From a checkpoint of a small image flow-matching model: batches of 128.
Rows from block 3 of a small image flow-matching model, named by matrix and row number. Rows with one number within an expert belong to one neuron, the router's apart. Each number is 128 + 24 x the weight over its row's rms, rounded and kept within 0 to 255. All counts start at 0. Numbers have three digits each. After the name is the row's rms in percent of the matrix's.
Before each expert's rows are labels from the 100 images, of 14976 (inputs lightly noised), where the router gives the expert most weight on average: "responds to" is what is common among them. Only what is clearly more common there than usual is listed. The data: microscope photos of single blood and bone marrow cells.
# router: slot weights (model.blocks.3.mlp.router.weight, 32x192, trained with AdamW), inputs 0-38
# up: expert up (model.blocks.3.mlp.up, 16x96x192), inputs 0-38
# down: expert down (model.blocks.3.mlp.down, 16x192x96, transposed), outputs 0-38

# expert 15
responds to: cell type: lymphocyte
router.30 099:149108122107115112121191125118130136132103132154122124115108128111139110106088149143125115136131129162117132151161136
router.31 105:140105062102125114113174136107127109134134158124112116108147162128154125099108131128089115134159121138126158122140149
up.0 107:132085159137110120133140137156143124135156118127126106125113105207144141106153130134134162110113074115124114133136116
down.0 119:142136154110102154117129097137161147123158124164142132135144146116111165144132179118114110125142124112109145115147134
up.1 115:088139140118159110125081124118148116140103136116107151131137129084121090142157061123128105133143116159130110122208174
down.1 108:109128118126131125156177123123127147126082144146128148128098110160106073122103086165118209105127123110129146133098072
up.2 101:115115122147119113138093150120124140112099097126120126134088127132153097129106165111125136125127137145103139128201121
down.2 107:122131156135122125127131133115115109122135150146158133120109092130151159128093118163125113128097140113137105156101155
up.3 097:147114136121099115140088122110116102156155158144142110124121159076163101133109130121126155117089108128114123127204082
down.3 084:109118132123119114141146131137150115142092131123089097132081125110122132130125172103131126133130112100127122123169170
up.4 104:163160121132114143105147120102112110090089115126128107108126085192122117138138148162104144123119125130146149137134167
down.4 109:097142100127127127137116116128096121129166115092143124150136176112149104128130046107145229136134148133141138142152090
up.5 029:082155126131108158119112167141107125130171079139114089118134117130128149152083132160125139105147106110137120115123118
down.5 040:106125151112146127160134121109112159073161173131102113148145118162138123117117139113126102129121152074160120161150136
up.6 106:166100105142113134128139108138154151119121101156134127139073115076140141125149080129095106081121124141164135141158075
down.6 093:156142113124163109163103124154121121126114099092146084110073163109128107115136072111154111144140107128161124110195151
up.7 036:114136141122109122131145131100122139156141147160117158128132124105053167119087118099151139131121152093130172126078116
down.7 041:113091131135134123144125142174108139159108137067152125129110092141137093116142096122114085105151101160114105128160190
up.8 099:168118132158061128129097152154137149098170139148142099115135115168138070152117176090142162129114126149156117137064183
down.8 110:145149140092103093131117119145141163077169138128096146134145110148154151139130165126141063160125121128158071146105090
up.9 114:122139133121115138127134128123146162145166117128125146118162155140096127122149166126123116132111131124137152132098119
down.9 124:111121095125102088106108115125128140135153103132179164138171150143108113107125107124141166148130122142138082127153090
up.10 113:123134179117154124149109148142159134158173075126101134120115071098101158146108073111138140134138111151111130097196086
down.10 115:145164136143129121108151111130090103140140138164133118152125130153151162133120184143119101131110151126126159117105165
up.11 122:162140139136136122087088137117141100133157104113130136145128188138120167089174139117147146126144132136100139120163130
down.11 119:132090121142137085164184135146134128144162107121138116137167120136105093128065129139123104114114115111165119167105114
up.12 094:140150134115146179123134131102101086121103115123143113090153178140125159130163147141084146130125096124125139092138100
down.12 123:147172109136150140100077143144129162130093151104160146129146121195115142151114116146132082154139139123095126123124149
up.13 110:136123126114133110152123099131083113163211117120123129141134140113107133138130075121128130115137128120197122114183101
down.13 103:177124158135135083103093136108145117118152100136108171113123165120116154126163144099135136116126106095191097142123200
up.14 096:124101150140117088154099141119096122126107154123131152112147082120133112164134071153159183131105119142129086106154106
down.14 095:105121107143101105176172112145126117162122089131135125152142119143078132102113143079130135118094104139137105104130155
up.15 125:112119131115117139143178125153141164115122096130133156120130134129109164100120100106131060129146149137125150147050151
down.15 098:127170140125130180129162120101140140131169130114101112085139109165120130116126168147154091104121115106106180128167130
up.16 100:140126159104136150161097151100131122151115138107106058131106153116163099121180109134111169159121139145114145107197122
down.16 093:111115166092117134099070131131159116136093139132119116099162123142205165116119131153122092103145112132144108152116131

# expert 4
responds to: cell type: lymphocyte; cell type: artefact
router.8 144:134115105122166128112098168097145112114130128164128154125152153159146121120160113122106130119164107106167144086141101
router.9 116:137126147113173138132086166098165121133138139147105147120148153121131137145149093117122103102143102104157126090128114
up.0 106:161123156124122094121122150132127143135188167100114146140135106102125106145135088144128107104151130106118120154108106
down.0 096:177150119124118116114107118126122141135150102119134116138122157071160138128136108099130173183130165126140118133134140
up.1 100:124053122140119159114135134108072098080099110118117147155083152113147124108114170140130099140180101113138140134137101
down.1 118:108137155126090162150133131147102154104100134138154154114177114139165104133116133143137115127195120128102154134178078
up.2 063:141088175133143106066108101125143117131155135130126076137120157148097154080144099113130125154113110165137150153100145
down.2 050:097144143133140134140137058172111131143147155110159079048143142162097126107116114165146098147136156108104102135126149
up.3 084:117117171104108117185143156127125139122140113112135103133161133167097118110151164148083156138139041100130134118113114
down.3 083:171149132160140132161126119120130105147120113143140115103150095148134098112116138121117135117120147110155119154111122
up.4 086:096105108163098111150137124142135082150169108160137123117126134133171113172133122114145137141094117144111151128111133
down.4 082:106105091108135140130101121138110119128136125075212141101101149097108153156182111078111130140129099144126104128146127
up.5 035:100158116126141115150150157155118102136125112084115128116138128121111155136131155173141127117122149132139141159139129
down.5 041:098105129131116124113147120135151121130156148137152095141100118103122088110130108105122138142112134167120086158103126
up.6 118:053153075129111131108082118129133140138160177134146127121142162098148104135150124131128166131131118149144131139093149
down.6 112:155163099165099157114143145143130119115218091083074136100125135161149133119123126131142119118152128131160122130143125
up.7 150:100158125133128111108120151117134098116116170125107136122154152156108070135135145136123197114145087109124136098110120
down.7 158:098110149114113122169083127127113128117096134139141117130133135089116107143133137093144121134151136136120115102159107
up.8 106:179129111109130160108121151117112115105149095124126096143126144166115162122143144119119084119127116123163146155075106
down.8 101:130155107145115172096161132140147103133155113105130092137095138067161218125135157124135149127157140130127137136042156
up.9 068:117123157153140066104095126108136137121177114108083140141140161124090167127137128157096121077138130117103089127140084
down.9 073:093136126163144124135201144139164115141183146130123157095179119127132119121132118116109094090146139143141152143069193
up.10 107:150139123101111116123105095150126145164116114136151115140153171102144166122139091120146121152100165128129099160153106
down.10 099:135117131152133135130152136123125136129128063118130125129144075187153160090125072132108200110129147155152140137177127
up.11 118:107109135148116148104130108150132117129107094129138124144140129078153132138114070119150047142140164143131131111075118
down.11 114:117127134132098162156114133130112126122102123121149128116133091111140159121116130126129160117137085155134122148102090
up.12 107:133125112153111084148105128138121092146104173121145128115111136192157104113125142173135150134137181142121128138134127
down.12 114:132155150100127129083113118150129106132081158102130124106084096082200128099135138098156096150121130099167108144098144
up.13 097:143115161132136124150114102135115180135061125128115168149134157138165184123166106113128066095114178123098102128181158
down.13 093:104127134150128130124108144109128169133095110135157172143122118122138183125118089144118149121098131129095132160183108
up.14 098:141117122125129122123187145103107117101091126100134153123164121129148116136147172139131118123113105112129145144077126
down.14 099:188150119135129107139091120133118114129174136160069147085106136150141103163124125171170140106144138108148138159165133
up.15 035:092110114158090122160126077147117123174128132145119121162152073176102125108160129143081107150117136124122115148107136
down.15 046:107121094141156131098097127105139089120121145128168137146171115137104126140086174106113106122142114131151131098138123
up.16 072:147135118105106143105100145141107139115144126100121149116153107146114094093102151135132123149135127092141083165116113
down.16 055:151122141117101173156167085150129095151168128084165139137128151125077140136148133093160142118087131167139139142131110

# expert 0
responds to: cell type: erythroblast; cell type: artefact
router.0 087:099120111157136100093093115115137108122163136130117156097121129178141081108105102136104126120135110126146131098120112
router.1 088:134125122126110134091095165104147112124156133170120124137148119184165080146136147109103155110156118153120161110127083
up.0 119:120139098147094125116077150116152158131093099159140146150117146160134119130132064111128115134131138131124154147095151
down.0 126:091110096126109102143148136130182137127140116125132158124122095118135162115080098142127227127136092170125131131046105
up.1 126:132130125084118109128125147144127142121082122154096107136181141096091118114128070105126079083147113150138137124145145
down.1 124:133131122146103113144111111145133095110104120133108128123135110113133115140134113109149131124183138093113108134107116
up.2 128:159115122122118131110088129141133097133174080115130144150100176132166147111132143116142124145136169120137106137162102
down.2 167:102080115124160107175144132120125110130137121148118133131161110115116083122117144158101123136155105132124120163156105
up.3 034:114125070125122114164130154108131137126127130158117083071151140175165111141122157188138112113124143136136151148085105
down.3 044:114170103135137144094161118129151142169132131105144096149124128123134136141101119134148125116159153115095128124174141
up.4 116:132106165160117129153127142163120112138123142127152145139107108130113131129149100127129118098126092131108135129123152
down.4 125:086135128120163153171126104123126106110122126131152138147163154122111098132126114121149122096177108113140122112091085
up.5 055:141103080111118123111145091153129127107131141140138125105156121082103145138134127156135151100116166115121162129085121
down.5 052:128165121120099152087108133123081125116147120136163090132129130119066135158118135156146104152147125120111106130082148
up.6 096:174113122087099127133174153155130119140132136139163151124137124113116135123119118123089141143117122122143126140098116
down.6 114:143149110140108123133122127144116118146129130157151145124128144134119141156170185127133141132123140106136113121112118
up.7 077:132146192118148094094124130121095111131093106137110121146095107084159120128127094088143122137147109109146126101120111
down.7 073:129127134122119119128149131143134147132102138093160126125165155111124157122147136108137086140067111144086146167133131
up.8 125:128116112129135111126172141129098093145113119117101137134159149099115104126173127111080096119128090129131153131134147
down.8 135:135121155167139119117133151113157113145099140169157103092170096136134097141143200149131075117162160134174142121138081
up.9 096:109117114112134137102123085125073103153131166130122123106134139152140118122159156156109147150113132126177141144114107
down.9 114:089091113102161200101123146135078143095121159128138138148145132119129165133131137156120122135123122157120133148120111
up.10 072:100094142149132145156140118179127096124100151119115178151130113126163084116128118153098124104123073085112165131075085
down.10 065:127118120117104109150158132132171118170152129120153162145139150136135098163109127137124145116154138144122160081101117
up.11 031:109153142148116123099157158113122164129110120131151119124164111115153129080139145150141121175137139125125108148131076
down.11 046:155086090115163107132125152122094153120158106105134112161152084117138119114096169150129148153126114122170123093118105
up.12 088:111148171143168122106114117135077145159110120130153067127136107136124154122113130126160121098090112126116091160153170
down.12 123:107137100116144107147132144155090112126090085104173131146106141123137172141137125159120137138117152132113149094148123
up.13 103:134110123139126130129124130118134124160171101118133136136086162135114127130112129152162141136158167098095116121118110
down.13 115:117156175162112110135108152139122131102123121136139137112111117142121083106103142102136125106130109149107120179157152
up.14 034:106100091145107119159129116118105126079142135124126096064109106137156137127138130105141192140119148136133123140118111
down.14 042:152107140169128190120074087119130114131119133157125114129111163091166136141150116099113095124127123149135131107120151
up.15 087:114091129144112106082124136133155120140161144144116112105108096189151113083159144130136123106101104150090143128104145
down.15 084:113150145129126124141135131149138131095133098121183141145111142104145104143122149142132127123149108119060111108136152
up.16 099:160120139138164168132146136119141120170174075108158150122139123138096120151160101113147097123082114095139088148173101
down.16 102:133142117143119149109170125139118065076149139116154119133131131145146174128101120104116090127090120165106139163108126

# expert 6
responds to: smear: peripheral blood; cell type: lymphocyte
router.12 101:126123102112129166112083152113147116140133119128142117151151154162144102091158141099119132138139107152168149108159109
router.13 105:132107102091143132100105178124177120134106102171147147109126158160134106105171131141102126101172106138151137090187129
up.0 118:145119100122129115129207139112110174120103148111098162116147127109153134113143104118108143125131123128101094124119153
down.0 118:118136142122120145130080103151141124135088117110122130139106147106141142129132122080148145140133149099105124120107188
up.1 098:108135111098112128127113106133145121163149159127106113128139117132076106135091093127129156141100106095178125112144139
down.1 100:124128106137099128144122080115135110128129152141108124132137117137103119097147151117113150129098145140118113123125166
up.2 064:137080114112138112105150096116126125082155111132124122092132089094154144073106100131134095124120154135104152159120133
down.2 069:112111124124132115146159110143128141130161133152140111112126162063121137143161126126094075090113143126128108185121147
up.3 101:103132112111112123087077119126123090112172164136117128133159160151143103143134141157132170126126140126139111123111124
down.3 097:116095130136111131140164079122105158126194149111168095131104123162110119098164135127156084121136120116113149128129164
up.4 118:157130149105129114126158143099136137131097105142113121133156099153113120115126139110124112136150100129107120144170094
down.4 111:144161132139120131108119128115135130112128097129149144114167134144087139072150129137132122097163129124161098141163102
up.5 106:118173117148137143168063140136146153168119212125132124124119130163100123159117047135124122126145141122125102129109098
down.5 110:136117098106144076106163128132108114100099153158134117122127128122117127164094105169139090127142139111114140125102150
up.6 094:107147160115078129114123127164158108156090148137174133151076069179123121096129127137141129137114120108115146130114086
down.6 089:151144101150140129150151123139109109134129171096120141138109126137101090101135163085141128129111097144090150126082176
up.7 102:120117113148120114129097134145129099114153106178123100101091123122166097130122156150141096101093150131082131133158153
down.7 118:128132152146075139114152114128100111109183170114145159132139068160142115112128117117112144144096129177073165109096131
up.8 032:161157121133117081106132142070083090110147130154140157110115104162093117141089098167166109161105125116099148159113119
down.8 043:117138138138125133136117088110142147164095133148091119139124108126134080167133126119146120098059097141138133147127135
up.9 047:143132124108085144155070130127155080114067094145153119190081137107145099146167139143121133123163125130124161121146136
down.9 050:134121124098176107123151109134129126123162112128129071120118147124104126090151129149149172108139089152115108097189116
up.10 093:134126115112112125118164155149137140118115178132146140121126083105111173129141137148086133134163145124136172121058112
down.10 075:103116133122162115126102114138108184122151139112152102127123114168087161184160141143166116100146133106114125125087155
up.11 107:139123134136107102164130131134174134140089133119115114117120139081137149103124074146107091124161184138137104149215116
down.11 103:149125153098121110156163118129132125129077107115105161114089114170132137085094176108117150149149099107118116124177132
up.12 113:096125095120128113116168145139086097139165116106138157113099121105112098110174123111104140165115092107137138135157130
down.12 110:139138165139136116083110133128163069114145131123141126126096140117136155113136163133150101061150117115123136131151153
up.13 074:137114135141131095130153136127132132129117122109098118128095117135136099108149126164110105150130114097124150148141120
down.13 075:152147105085111113115093140098090106132082169125105124121151082167125130111139131124144168094141114170142116120104107
up.14 033:095177152108093146153149144101138124117145175123122116147119107162150093130127094130138102086121140161110110145153124
down.14 043:136094118115121124141117119206128121157179130142130150132166153072102119149101118133135120133085133134141139128095176
up.15 067:182152129087104112138114106134145128093121076162126119134115164053103128117116141133123105130094139111159103091099148
down.15 074:130095137146121160163142115116141130107113110122168134112139102126171106115116126145161099083111134134169142132098114
up.16 104:165105120141147123140165104092120154138182095127156116144110118130133138101135121147122132098140176150137142147189103
down.16 113:119109119114154135111121129128119125145169130136142136103115129175103100158123135119125101107135123109122107136109148

# expert 9
responds to: cell type: artefact
router.18 100:143113149105158110123083166097169122137140133131128157107145133136110138127161084101084122104151118117159137093117100
router.19 093:129124140095151091128095161100164125121152144155114171089138139158117119103171107123085134115162109111159141073128095
up.0 108:154123116144105157149099147105135154097068111145159140128132118100128145137110098120151126137126117171079088157068128
down.0 116:136119107142122138141103117127097130131159087120139121131122160155161147123134116091115200118138178152074140111114144
up.1 090:077131114113105076129114126092135128113149144142106137130148122139131108125148129160110135139114137165118133119142132
down.1 094:122132137118126144136100113103121123119131151147142138142115138117151103118141148168087142125099136098127136177165132
up.2 025:116108153151149119116118101158167129162095126184166143105127095123130154160125137108127151131093112135120131153143148
down.2 040:133127143173107162156086140133144128104119186130102126098175085168135148099136153156146145130091098111138121084126122
up.3 091:151121101135117147085147145142155151131139152132148130123147086177117087115156121133132054114101131116151150117189149
down.3 100:113141140136133175192112141121094142127155137139101105113164152099149151090121128098123112158114154111086115161151141
up.4 028:101140149108161107140125108138145136112178133151102110152124137114126108106163114132134128162134093121140141110118164
down.4 043:114098115100182129120145116164110187147121120112158125113130143144117135093108094129107138159078155131147141148125084
up.5 092:164126144116119127121163111126070119172093136096148101105077144179130085110101107132154085131132141122118135158076105
down.5 097:113141092127101102114149132122143121191123121163136102085117131134152122151130133136130142179135140140110120121090100
up.6 119:110112141150135132134124122134103130139090118133119132123109105133112138070091157140168133146108113104129130136185117
down.6 118:134134148128118138137121098111076080093136127133106082146105123156159105127098121121087132109112125126133127147123140
up.7 122:167094120104114119151148131141124114121081122144147121106114142099152158114105106111137128125136141131142111127163135
down.7 109:136113144153151123155096122127126167135094099131105158147123127139109176142144077122147073102148108114127118117190121
up.8 120:083111150126122101146077140127102129143135143138118150135135166124129109109130096150137178119110113133114145113102104
down.8 100:149120141101120125076133118124154143126192134142109170158142081117154148135140178095128110149126126157140115118143124
up.9 133:099139122170157159092148115089145146144160146141135127091152097145143146131116131146135150138145155142116136118117101
down.9 107:101147114098119121127187138143101124121179165106117133095127159140144109122115130119113104133109121112134151101106135
up.10 084:100112137116144123127159132114156133119117142127132154118125111124106165130144121129102166187146096109120166173120098
down.10 078:096133080104159125156170109124121111155119111132153165137149136174120201154125101152108114139155112154180099102134099
up.11 085:125127118131147102134148173134080097163106139168089132126107125083119151139164146151123099110097175103136182121111096
down.11 089:098111091148087130178119115154135117115123126119132106126130138148132072127114123119149138138064127134127109148158127
up.12 058:143168135169104120098119147103106167114094161097085150125126161065140104123137133146127154125126130170123160135153098
down.12 057:101148128147065116161105107112166121106118146168124122100132151133123157100110091116095138159133151122086108113158142
up.13 121:112079074123133102135114085129072099145171109146114123113103138099150135076150090098127158164132183147126123115139132
down.13 122:099109104131128111137161127148126118136138132142123149140090126137126125126156173132109224100124140115147142133169151
up.14 100:128176106104128136162147134138164162148086122145130108100128137144116112146107060110092140151161125110096142121117119
down.14 105:106151132133112155105097136142153130113073103080107106116110124106155108121125082132172081111165119085165094144130137
up.15 135:140127112138104124103167109107139128140165102127077093127098103108102134101112082108133098141137136129116128095184091
down.15 118:126161119131128133158111105111130120102074131106140152135152126108100132127128104122150192119161149096116117139151105
up.16 109:104143121124118152110119152144136177091139116116142135116154144097092128123114110145129138138135147144130138116053164
down.16 112:130139114130157130095169124135129152134165126137138136142117133188152182134139114137142098138143125115125133134076147

# expert 3
responds to: smear: peripheral blood; cell type: segmented neutrophil
router.6 090:163076083132135097092115101137129115127122109138114168135122145165162103116096149125146127099134094119141153086090084
router.7 088:141093129104096117100137129092129086119154135134134150140169146156140105104115119094141121133148093104128140112076110
up.0 081:132151090149156176171098152140136091136139134126127161128112107186138115121121165130135122125140096125098131103151125
down.0 091:101123154146131149104122127106112113129172082120150100128112143099135113124140109106138084116122136142121169128124129
up.1 116:113129131095128143137124138126135102141131162139136135074116160126150082137113087132122163102149144092096129100106173
down.1 116:130111119131147118102122125137130165099102143139109131114137110124175098134142139119120061111132128146122089129126146
up.2 058:144128106126132162104124144137160122151090120128128109144106124138087126126101145136109087145133184128163137148079120
down.2 070:108105132132076101166121152169116104163141121133102084123134129153103135144106116138123114109152127115127119121092117
up.3 140:171123114129116130104178135126149172166144130135127106125142134158142131095126147138116010123106130125108145139141154
down.3 135:151148127132106122091150137131153136142073179146126092123154122113134157106115154138128157161097139164115169149126139
up.4 069:160170124161157091106086150145121092113100151092134106135121095076106123127177121103103133132167097128100148106078157
down.4 065:116148106160173123149146138145144158127164116155156120162121121137140178138133116155125082103098123136156131100098113
up.5 115:160112151114102147142126083123152119118103159136128096175119180098121136164144091114132134142139136153143144141126110
down.5 097:123132118157138148112122134124104087082180124113102124178090120114136113098133078110103114126125116121125151144085125
up.6 114:143116147108120120136166110126134155145086138116137064128105160151120132119134207151126103132118131141096111100163157
down.6 107:138138102145131141131120112142100153131065115128161118154108106085116136155163116110123145102154139110105117124120101
up.7 141:119131140129118125133125126138125157136125138116139103153084065096128138141143122121150139122125141139095118148106150
down.7 141:148123112124122122145107143123128140116110107134117110113151138114126138131114148117175119128168119136102122095134119
up.8 110:155115121149113115137142107077100143148154143155125093116171107120133159131108163133119171116121103116123117104090150
down.8 117:131134138113087102137153111136146133104127109161155158108174138123127149130127173130121172106118143139109164116159141
up.9 040:100112134131096138145141141116132132114114138157101143097179144120105160133136112127140155118136130106135138132108106
down.9 049:078126159095082136137126144120117153119134116084113158152149134106118156129170133168072122106152160117139111151146129
up.10 101:161106130089153156153136133122166151135092135132118088128125124100114169134129087123138101122137119136114105165165142
down.10 113:111126120119109116151103147136124141124081124109090134144118103140149121138132099097125110143149130140102143112152116
up.11 095:101141142161143139124145147135119149101069170107125153142129130142121107125114168143162137156106128111144144106149136
down.11 094:136125106129070143093121093112120132132130154153127114121116145140170103134146130137128125125142115133140138113102103
up.12 105:141120114110135128152192141150135121098150128139126120111115126092145153099106120133104090118137087141118090125155182
down.12 108:104136166120128154169135134118104138123110116135127146087152130112110137097126113134137179118085152166104110149164110
up.13 115:110142153131143106130101143121125106119111183124092138081112118120114096144116079118126184129131109150128117134122137
down.13 121:104156123095128124140149109133113115109145146139106138131112152146126142136148118127137153176129152135147123115100152
up.14 058:149149148042123174130140119167103155144125066142137083151086135137091153129088183120142139139105143138165099111142157
down.14 058:111160142166073169102158082109178119132116146169153088141121118143106109151084107127088117082111130085130177127113137
up.15 062:146130148114144110111085091152101144142101123111113092107126110127128119146112110116109163126095143123142101166096130
down.15 062:151145135126121108081176124146111117108138127135124137117131117117142166123122132131115139107120146152087110196127116
up.16 104:155107100108149121125085143127144143109112153146130158150166107098132135124134088133122106134158161119139145120080073
down.16 100:109127115160130092112172120119118132113137143147144116119124133155122124136132104120094125103103079136156139128070235

# expert 1
responds to: cell type: artefact
router.2 103:130103142124156122123063158141146108114188134152133154123164113129112133151141071121112121103134122126173114085133097
router.3 102:127130133112161150139072149123168114152140159177105113102172115150116095140138101107125121094123108139164132123155110
up.0 092:174150110122139163120128112114141114148159114143149106113149137156123090104137167132120097126148104115137124124163088
down.0 096:159115126136078137104101119105112153137126139121126116110146139104192134160140163145153151139133144147145136152146116
up.1 094:165130091131117111103148097102151100112123147127166175114099071072128115114135112146103168176130121135124084142085134
down.1 104:154152100129091113128151122118172148147143119125158154099132135139150159143108143121119116141098147126139127144152113
up.2 113:111132110100145144130133177158145126166146161133183116130185106173160163147139172139146149121155146111148124107101145
down.2 099:116139118130102115117191109140110131131185113116126153142122146126119104109103068134118137104107119107117135136116082
up.3 085:114134137098126131128125135150123099118155118105124111148121070164083123148130125138164127137122108120137125123166127
down.3 094:135173112141136144136167116123151128168114129134172126123114145155123177124155069145121163118124081115158138116112125
up.4 100:111147116155109167108147171149104133114087154150103145114139165154142112103121138155157141145101108132128135138106141
down.4 117:138126145139103159150101105103076056104173099134146100119107119125147108120096129117091124119154122118124118170168176
up.5 089:085093157142123116084113114132121134112119139141137169123131148115147144106115162143139146122142158101144145106200092
down.5 088:124133161110131123108134142107105127101136141148121110102124138135119168137108106150092126112066114124154142096115136
up.6 102:086106124148127105122152126152120152132092214119140152152151136171111088094160120114092145119121107137143152137084121
down.6 112:163132130127158129097092127106140135126152169120086112121156157102158139121136136136130161135156125126140116116138118
up.7 124:103125125093145144150099160145142130133098129116160198146155115108124129155135122120113092138142125133142117143115155
down.7 127:147157125139156127086151128132126120144198131105102134129126183121149132131121138115113173163115115121153113146172167
up.8 100:114101151141120169119118109142157137137107099108122146132160126134127114129143108107141129091120134188138118120133082
down.8 110:125109145118138153080135117128192142107159093118128134158154124172114108098157114160119115123166124160116091142150119
up.9 123:135099129147097125122108131117129075118151086130157111158114104126177137102136122148114102132129146143142118112130130
down.9 151:152130148127126165138118141121114111123162125074118121143140154121135103111120124121135113184139127156133142147121110
up.10 113:110151102121123121120097150132151078137139170124113113135134131154107112142156196118104141121141109104137134115109115
down.10 122:115080099095106115143139132104084133122079131144127110125133176100100136157118113086149144121101110150143117113106087
up.11 093:111110127087149124123123129119152125151063135138118123104132133111125078106148100117157169115141099133131133154158137
down.11 110:117146116152127128154158111135117125106140141108154181130135131055134147136137118154123077135132131117121151139100129
up.12 106:135129146098137095153100134112150115113084093154138104140126142112111146129125106133163071089121109143142146122173108
down.12 104:107134156127150088135105095137140132113120079105157150137134135130078127115139112067121126135127133114133108117165154
up.13 101:131110125111094110128085120138104094127165155133128138141091098149111145131158173125125169115111140136153136126089080
down.13 098:122150140115130110143111126130127105142149135115113177132114124132138084115126164125079052148143134115130117133117128
up.14 134:122108123133153115096202120088141149129161126147130162120130109156174149123156121128141149141144131141131121132145132
down.14 116:119140148111123134144131138118142139118183191110121127093144115121176075118108142127145075122114146135123129093106159
up.15 114:139111149132095135142147144146104112129075144121142127133140129173138129144099110108138137137164122115111147114020139
down.15 094:186139123139141119098165110157126115131102116130123152160137113065180116153154124106140045138125133126120123154099162
up.16 026:125114129126128135168103121092123121112135123124136119098112149126145127153104159112114127141120113141140148149139117
down.16 042:187150222134140153122113135147135128139188131145112098110109135144094128077133152154123137112144177103153146107128058

# expert 12
responds to: smear: peripheral blood; cell type: platelet
router.24 114:167090105108158130129114125098108108123110130143130146141130195147173136104124103111122104111138110117157124122110126
router.25 117:153076107137132115119123148109119105130130111143151147134117171155183123093141119117120099112136142111135133119135125
up.0 111:172121151113132088102097140131117140107163072108163138156108173115124149141161186124130139125136141096121123134142130
down.0 118:099106146120147115146121138131137102131155136106126161134116150148083103127102142138115105136152117124138130151222139
up.1 116:148111142129152143120185132132101161158103128130124083137177113121105174131128142120124170164142143148103115118123128
down.1 113:126106127095113122109125115112147134155147147127126174143186157138100130109112109153142096131134128112130128149142091
up.2 035:127074127124127112137134126155084165113145132101093121109109151145110113139118148111110114161107134153097102135065120
down.2 042:131186092132115140113129131108100162141117152106139144123154122089152180091123127128150134125115109125139118102104111
up.3 117:170127133132120111110096091127116129120157101116133163107114101055096158139122099140102107131113115125140087123185135
down.3 097:137148130126150125122121133125100126102101113119143124105116106188119143120133125154127161141120130112155126104184150
up.4 143:161117137121134142128184124125131126136138148142097118137125129121118121119123085123127043092092091102110144111113147
down.4 117:154124113163104161136130124158144107131173088139114104130088082100151144127132161118114124132121119135125136125133173
up.5 136:095152117125103129092132106123133126133068147111122122143114170121135085131115140121133149160139100141118133150155107
down.5 116:149163116122128130089108122131149108113194146129145165113154125134119128124148148101124140162121145126121130113083116
up.6 104:110160123117172092134129118146138098142126151106107116128152167116122133133138100127106109091091102082159121129167185
down.6 092:102124142115078149146155128100131139142117114153116138137150087185117154147121137128128167129088116144131129097125097
up.7 031:157165103098114147160134137131136100133105097155152132157104117127144166108106130079156166075121149123118143115159132
down.7 041:084124091139143110121140084120142094097122121120103152105131123143108097099094127111116130107116137082145170114094129
up.8 031:172173114163105117143135124134144137082106150159117138113124129128151138158142160116120148119118092125112139113104070
down.8 043:095126128153141172141130123156115177111155174145111127135146184149149098144174128114154158136136130147106150106105189
up.9 104:128124117156071137114103126145136119153142120143131110142149157121113122131132088111136115098110145132111102137109105
down.9 101:123149124160200096131097125126163140152034111148108133135115143139121136135138195115127154163115119120107161147094146
up.10 142:155156150128139137136117127086149160121141138128137159129167078163123136155129159132134162149159141149113118136139138
down.10 118:135154133149135138155131138119099145127093082099154146126150162146117140109130057129133230126141129094185113130139098
up.11 166:124129139142125132119119150137122160132161128121135099153077041107121123123139120135126128135122157145113118154107121
down.11 155:145118127122118167107122130134130138116136124146109102127134143116145170150127149129156090110175127134105124125121145
up.12 046:147091106094157085134152147089137095160152131110163148117125094092149151138126134106130127115098143117085123127103129
down.12 049:125120135172116135118088144109130114108160158138111111133090160119144209096136143126123141134108099121110127118127091
up.13 060:129115117148131142103128124164144082122126133147106116182107126137117157158144124107131148066084090136142087144115114
down.13 067:072127154130140115108129107111135146150141147114099133140122109102078121174088155206124114201124133123139149118104109
up.14 076:150097142139136094137119098101096125091148110148142124122115098112107136133131137134136130089105147118123117135177141
down.14 077:151132134089109152126133131137148126119099136114143104171123160122153136154076106158129142183133139130092075158094138
up.15 115:074143166145160140118138080097136117132130114136147102129073120110121147137089107113127162092103128160151097172162151
down.15 124:162136113133115118130082135128133104108134110122149163135104151148135141142147148133122154114115134136118098094115100
up.16 130:143120144131122135115142136132123130124053137150110118117138096149093123136121156135136174099104112115145143113175122
down.16 162:133129132097138125127151142123113104121139158139134129125163113155116077132129139140118163124126151159118133130122089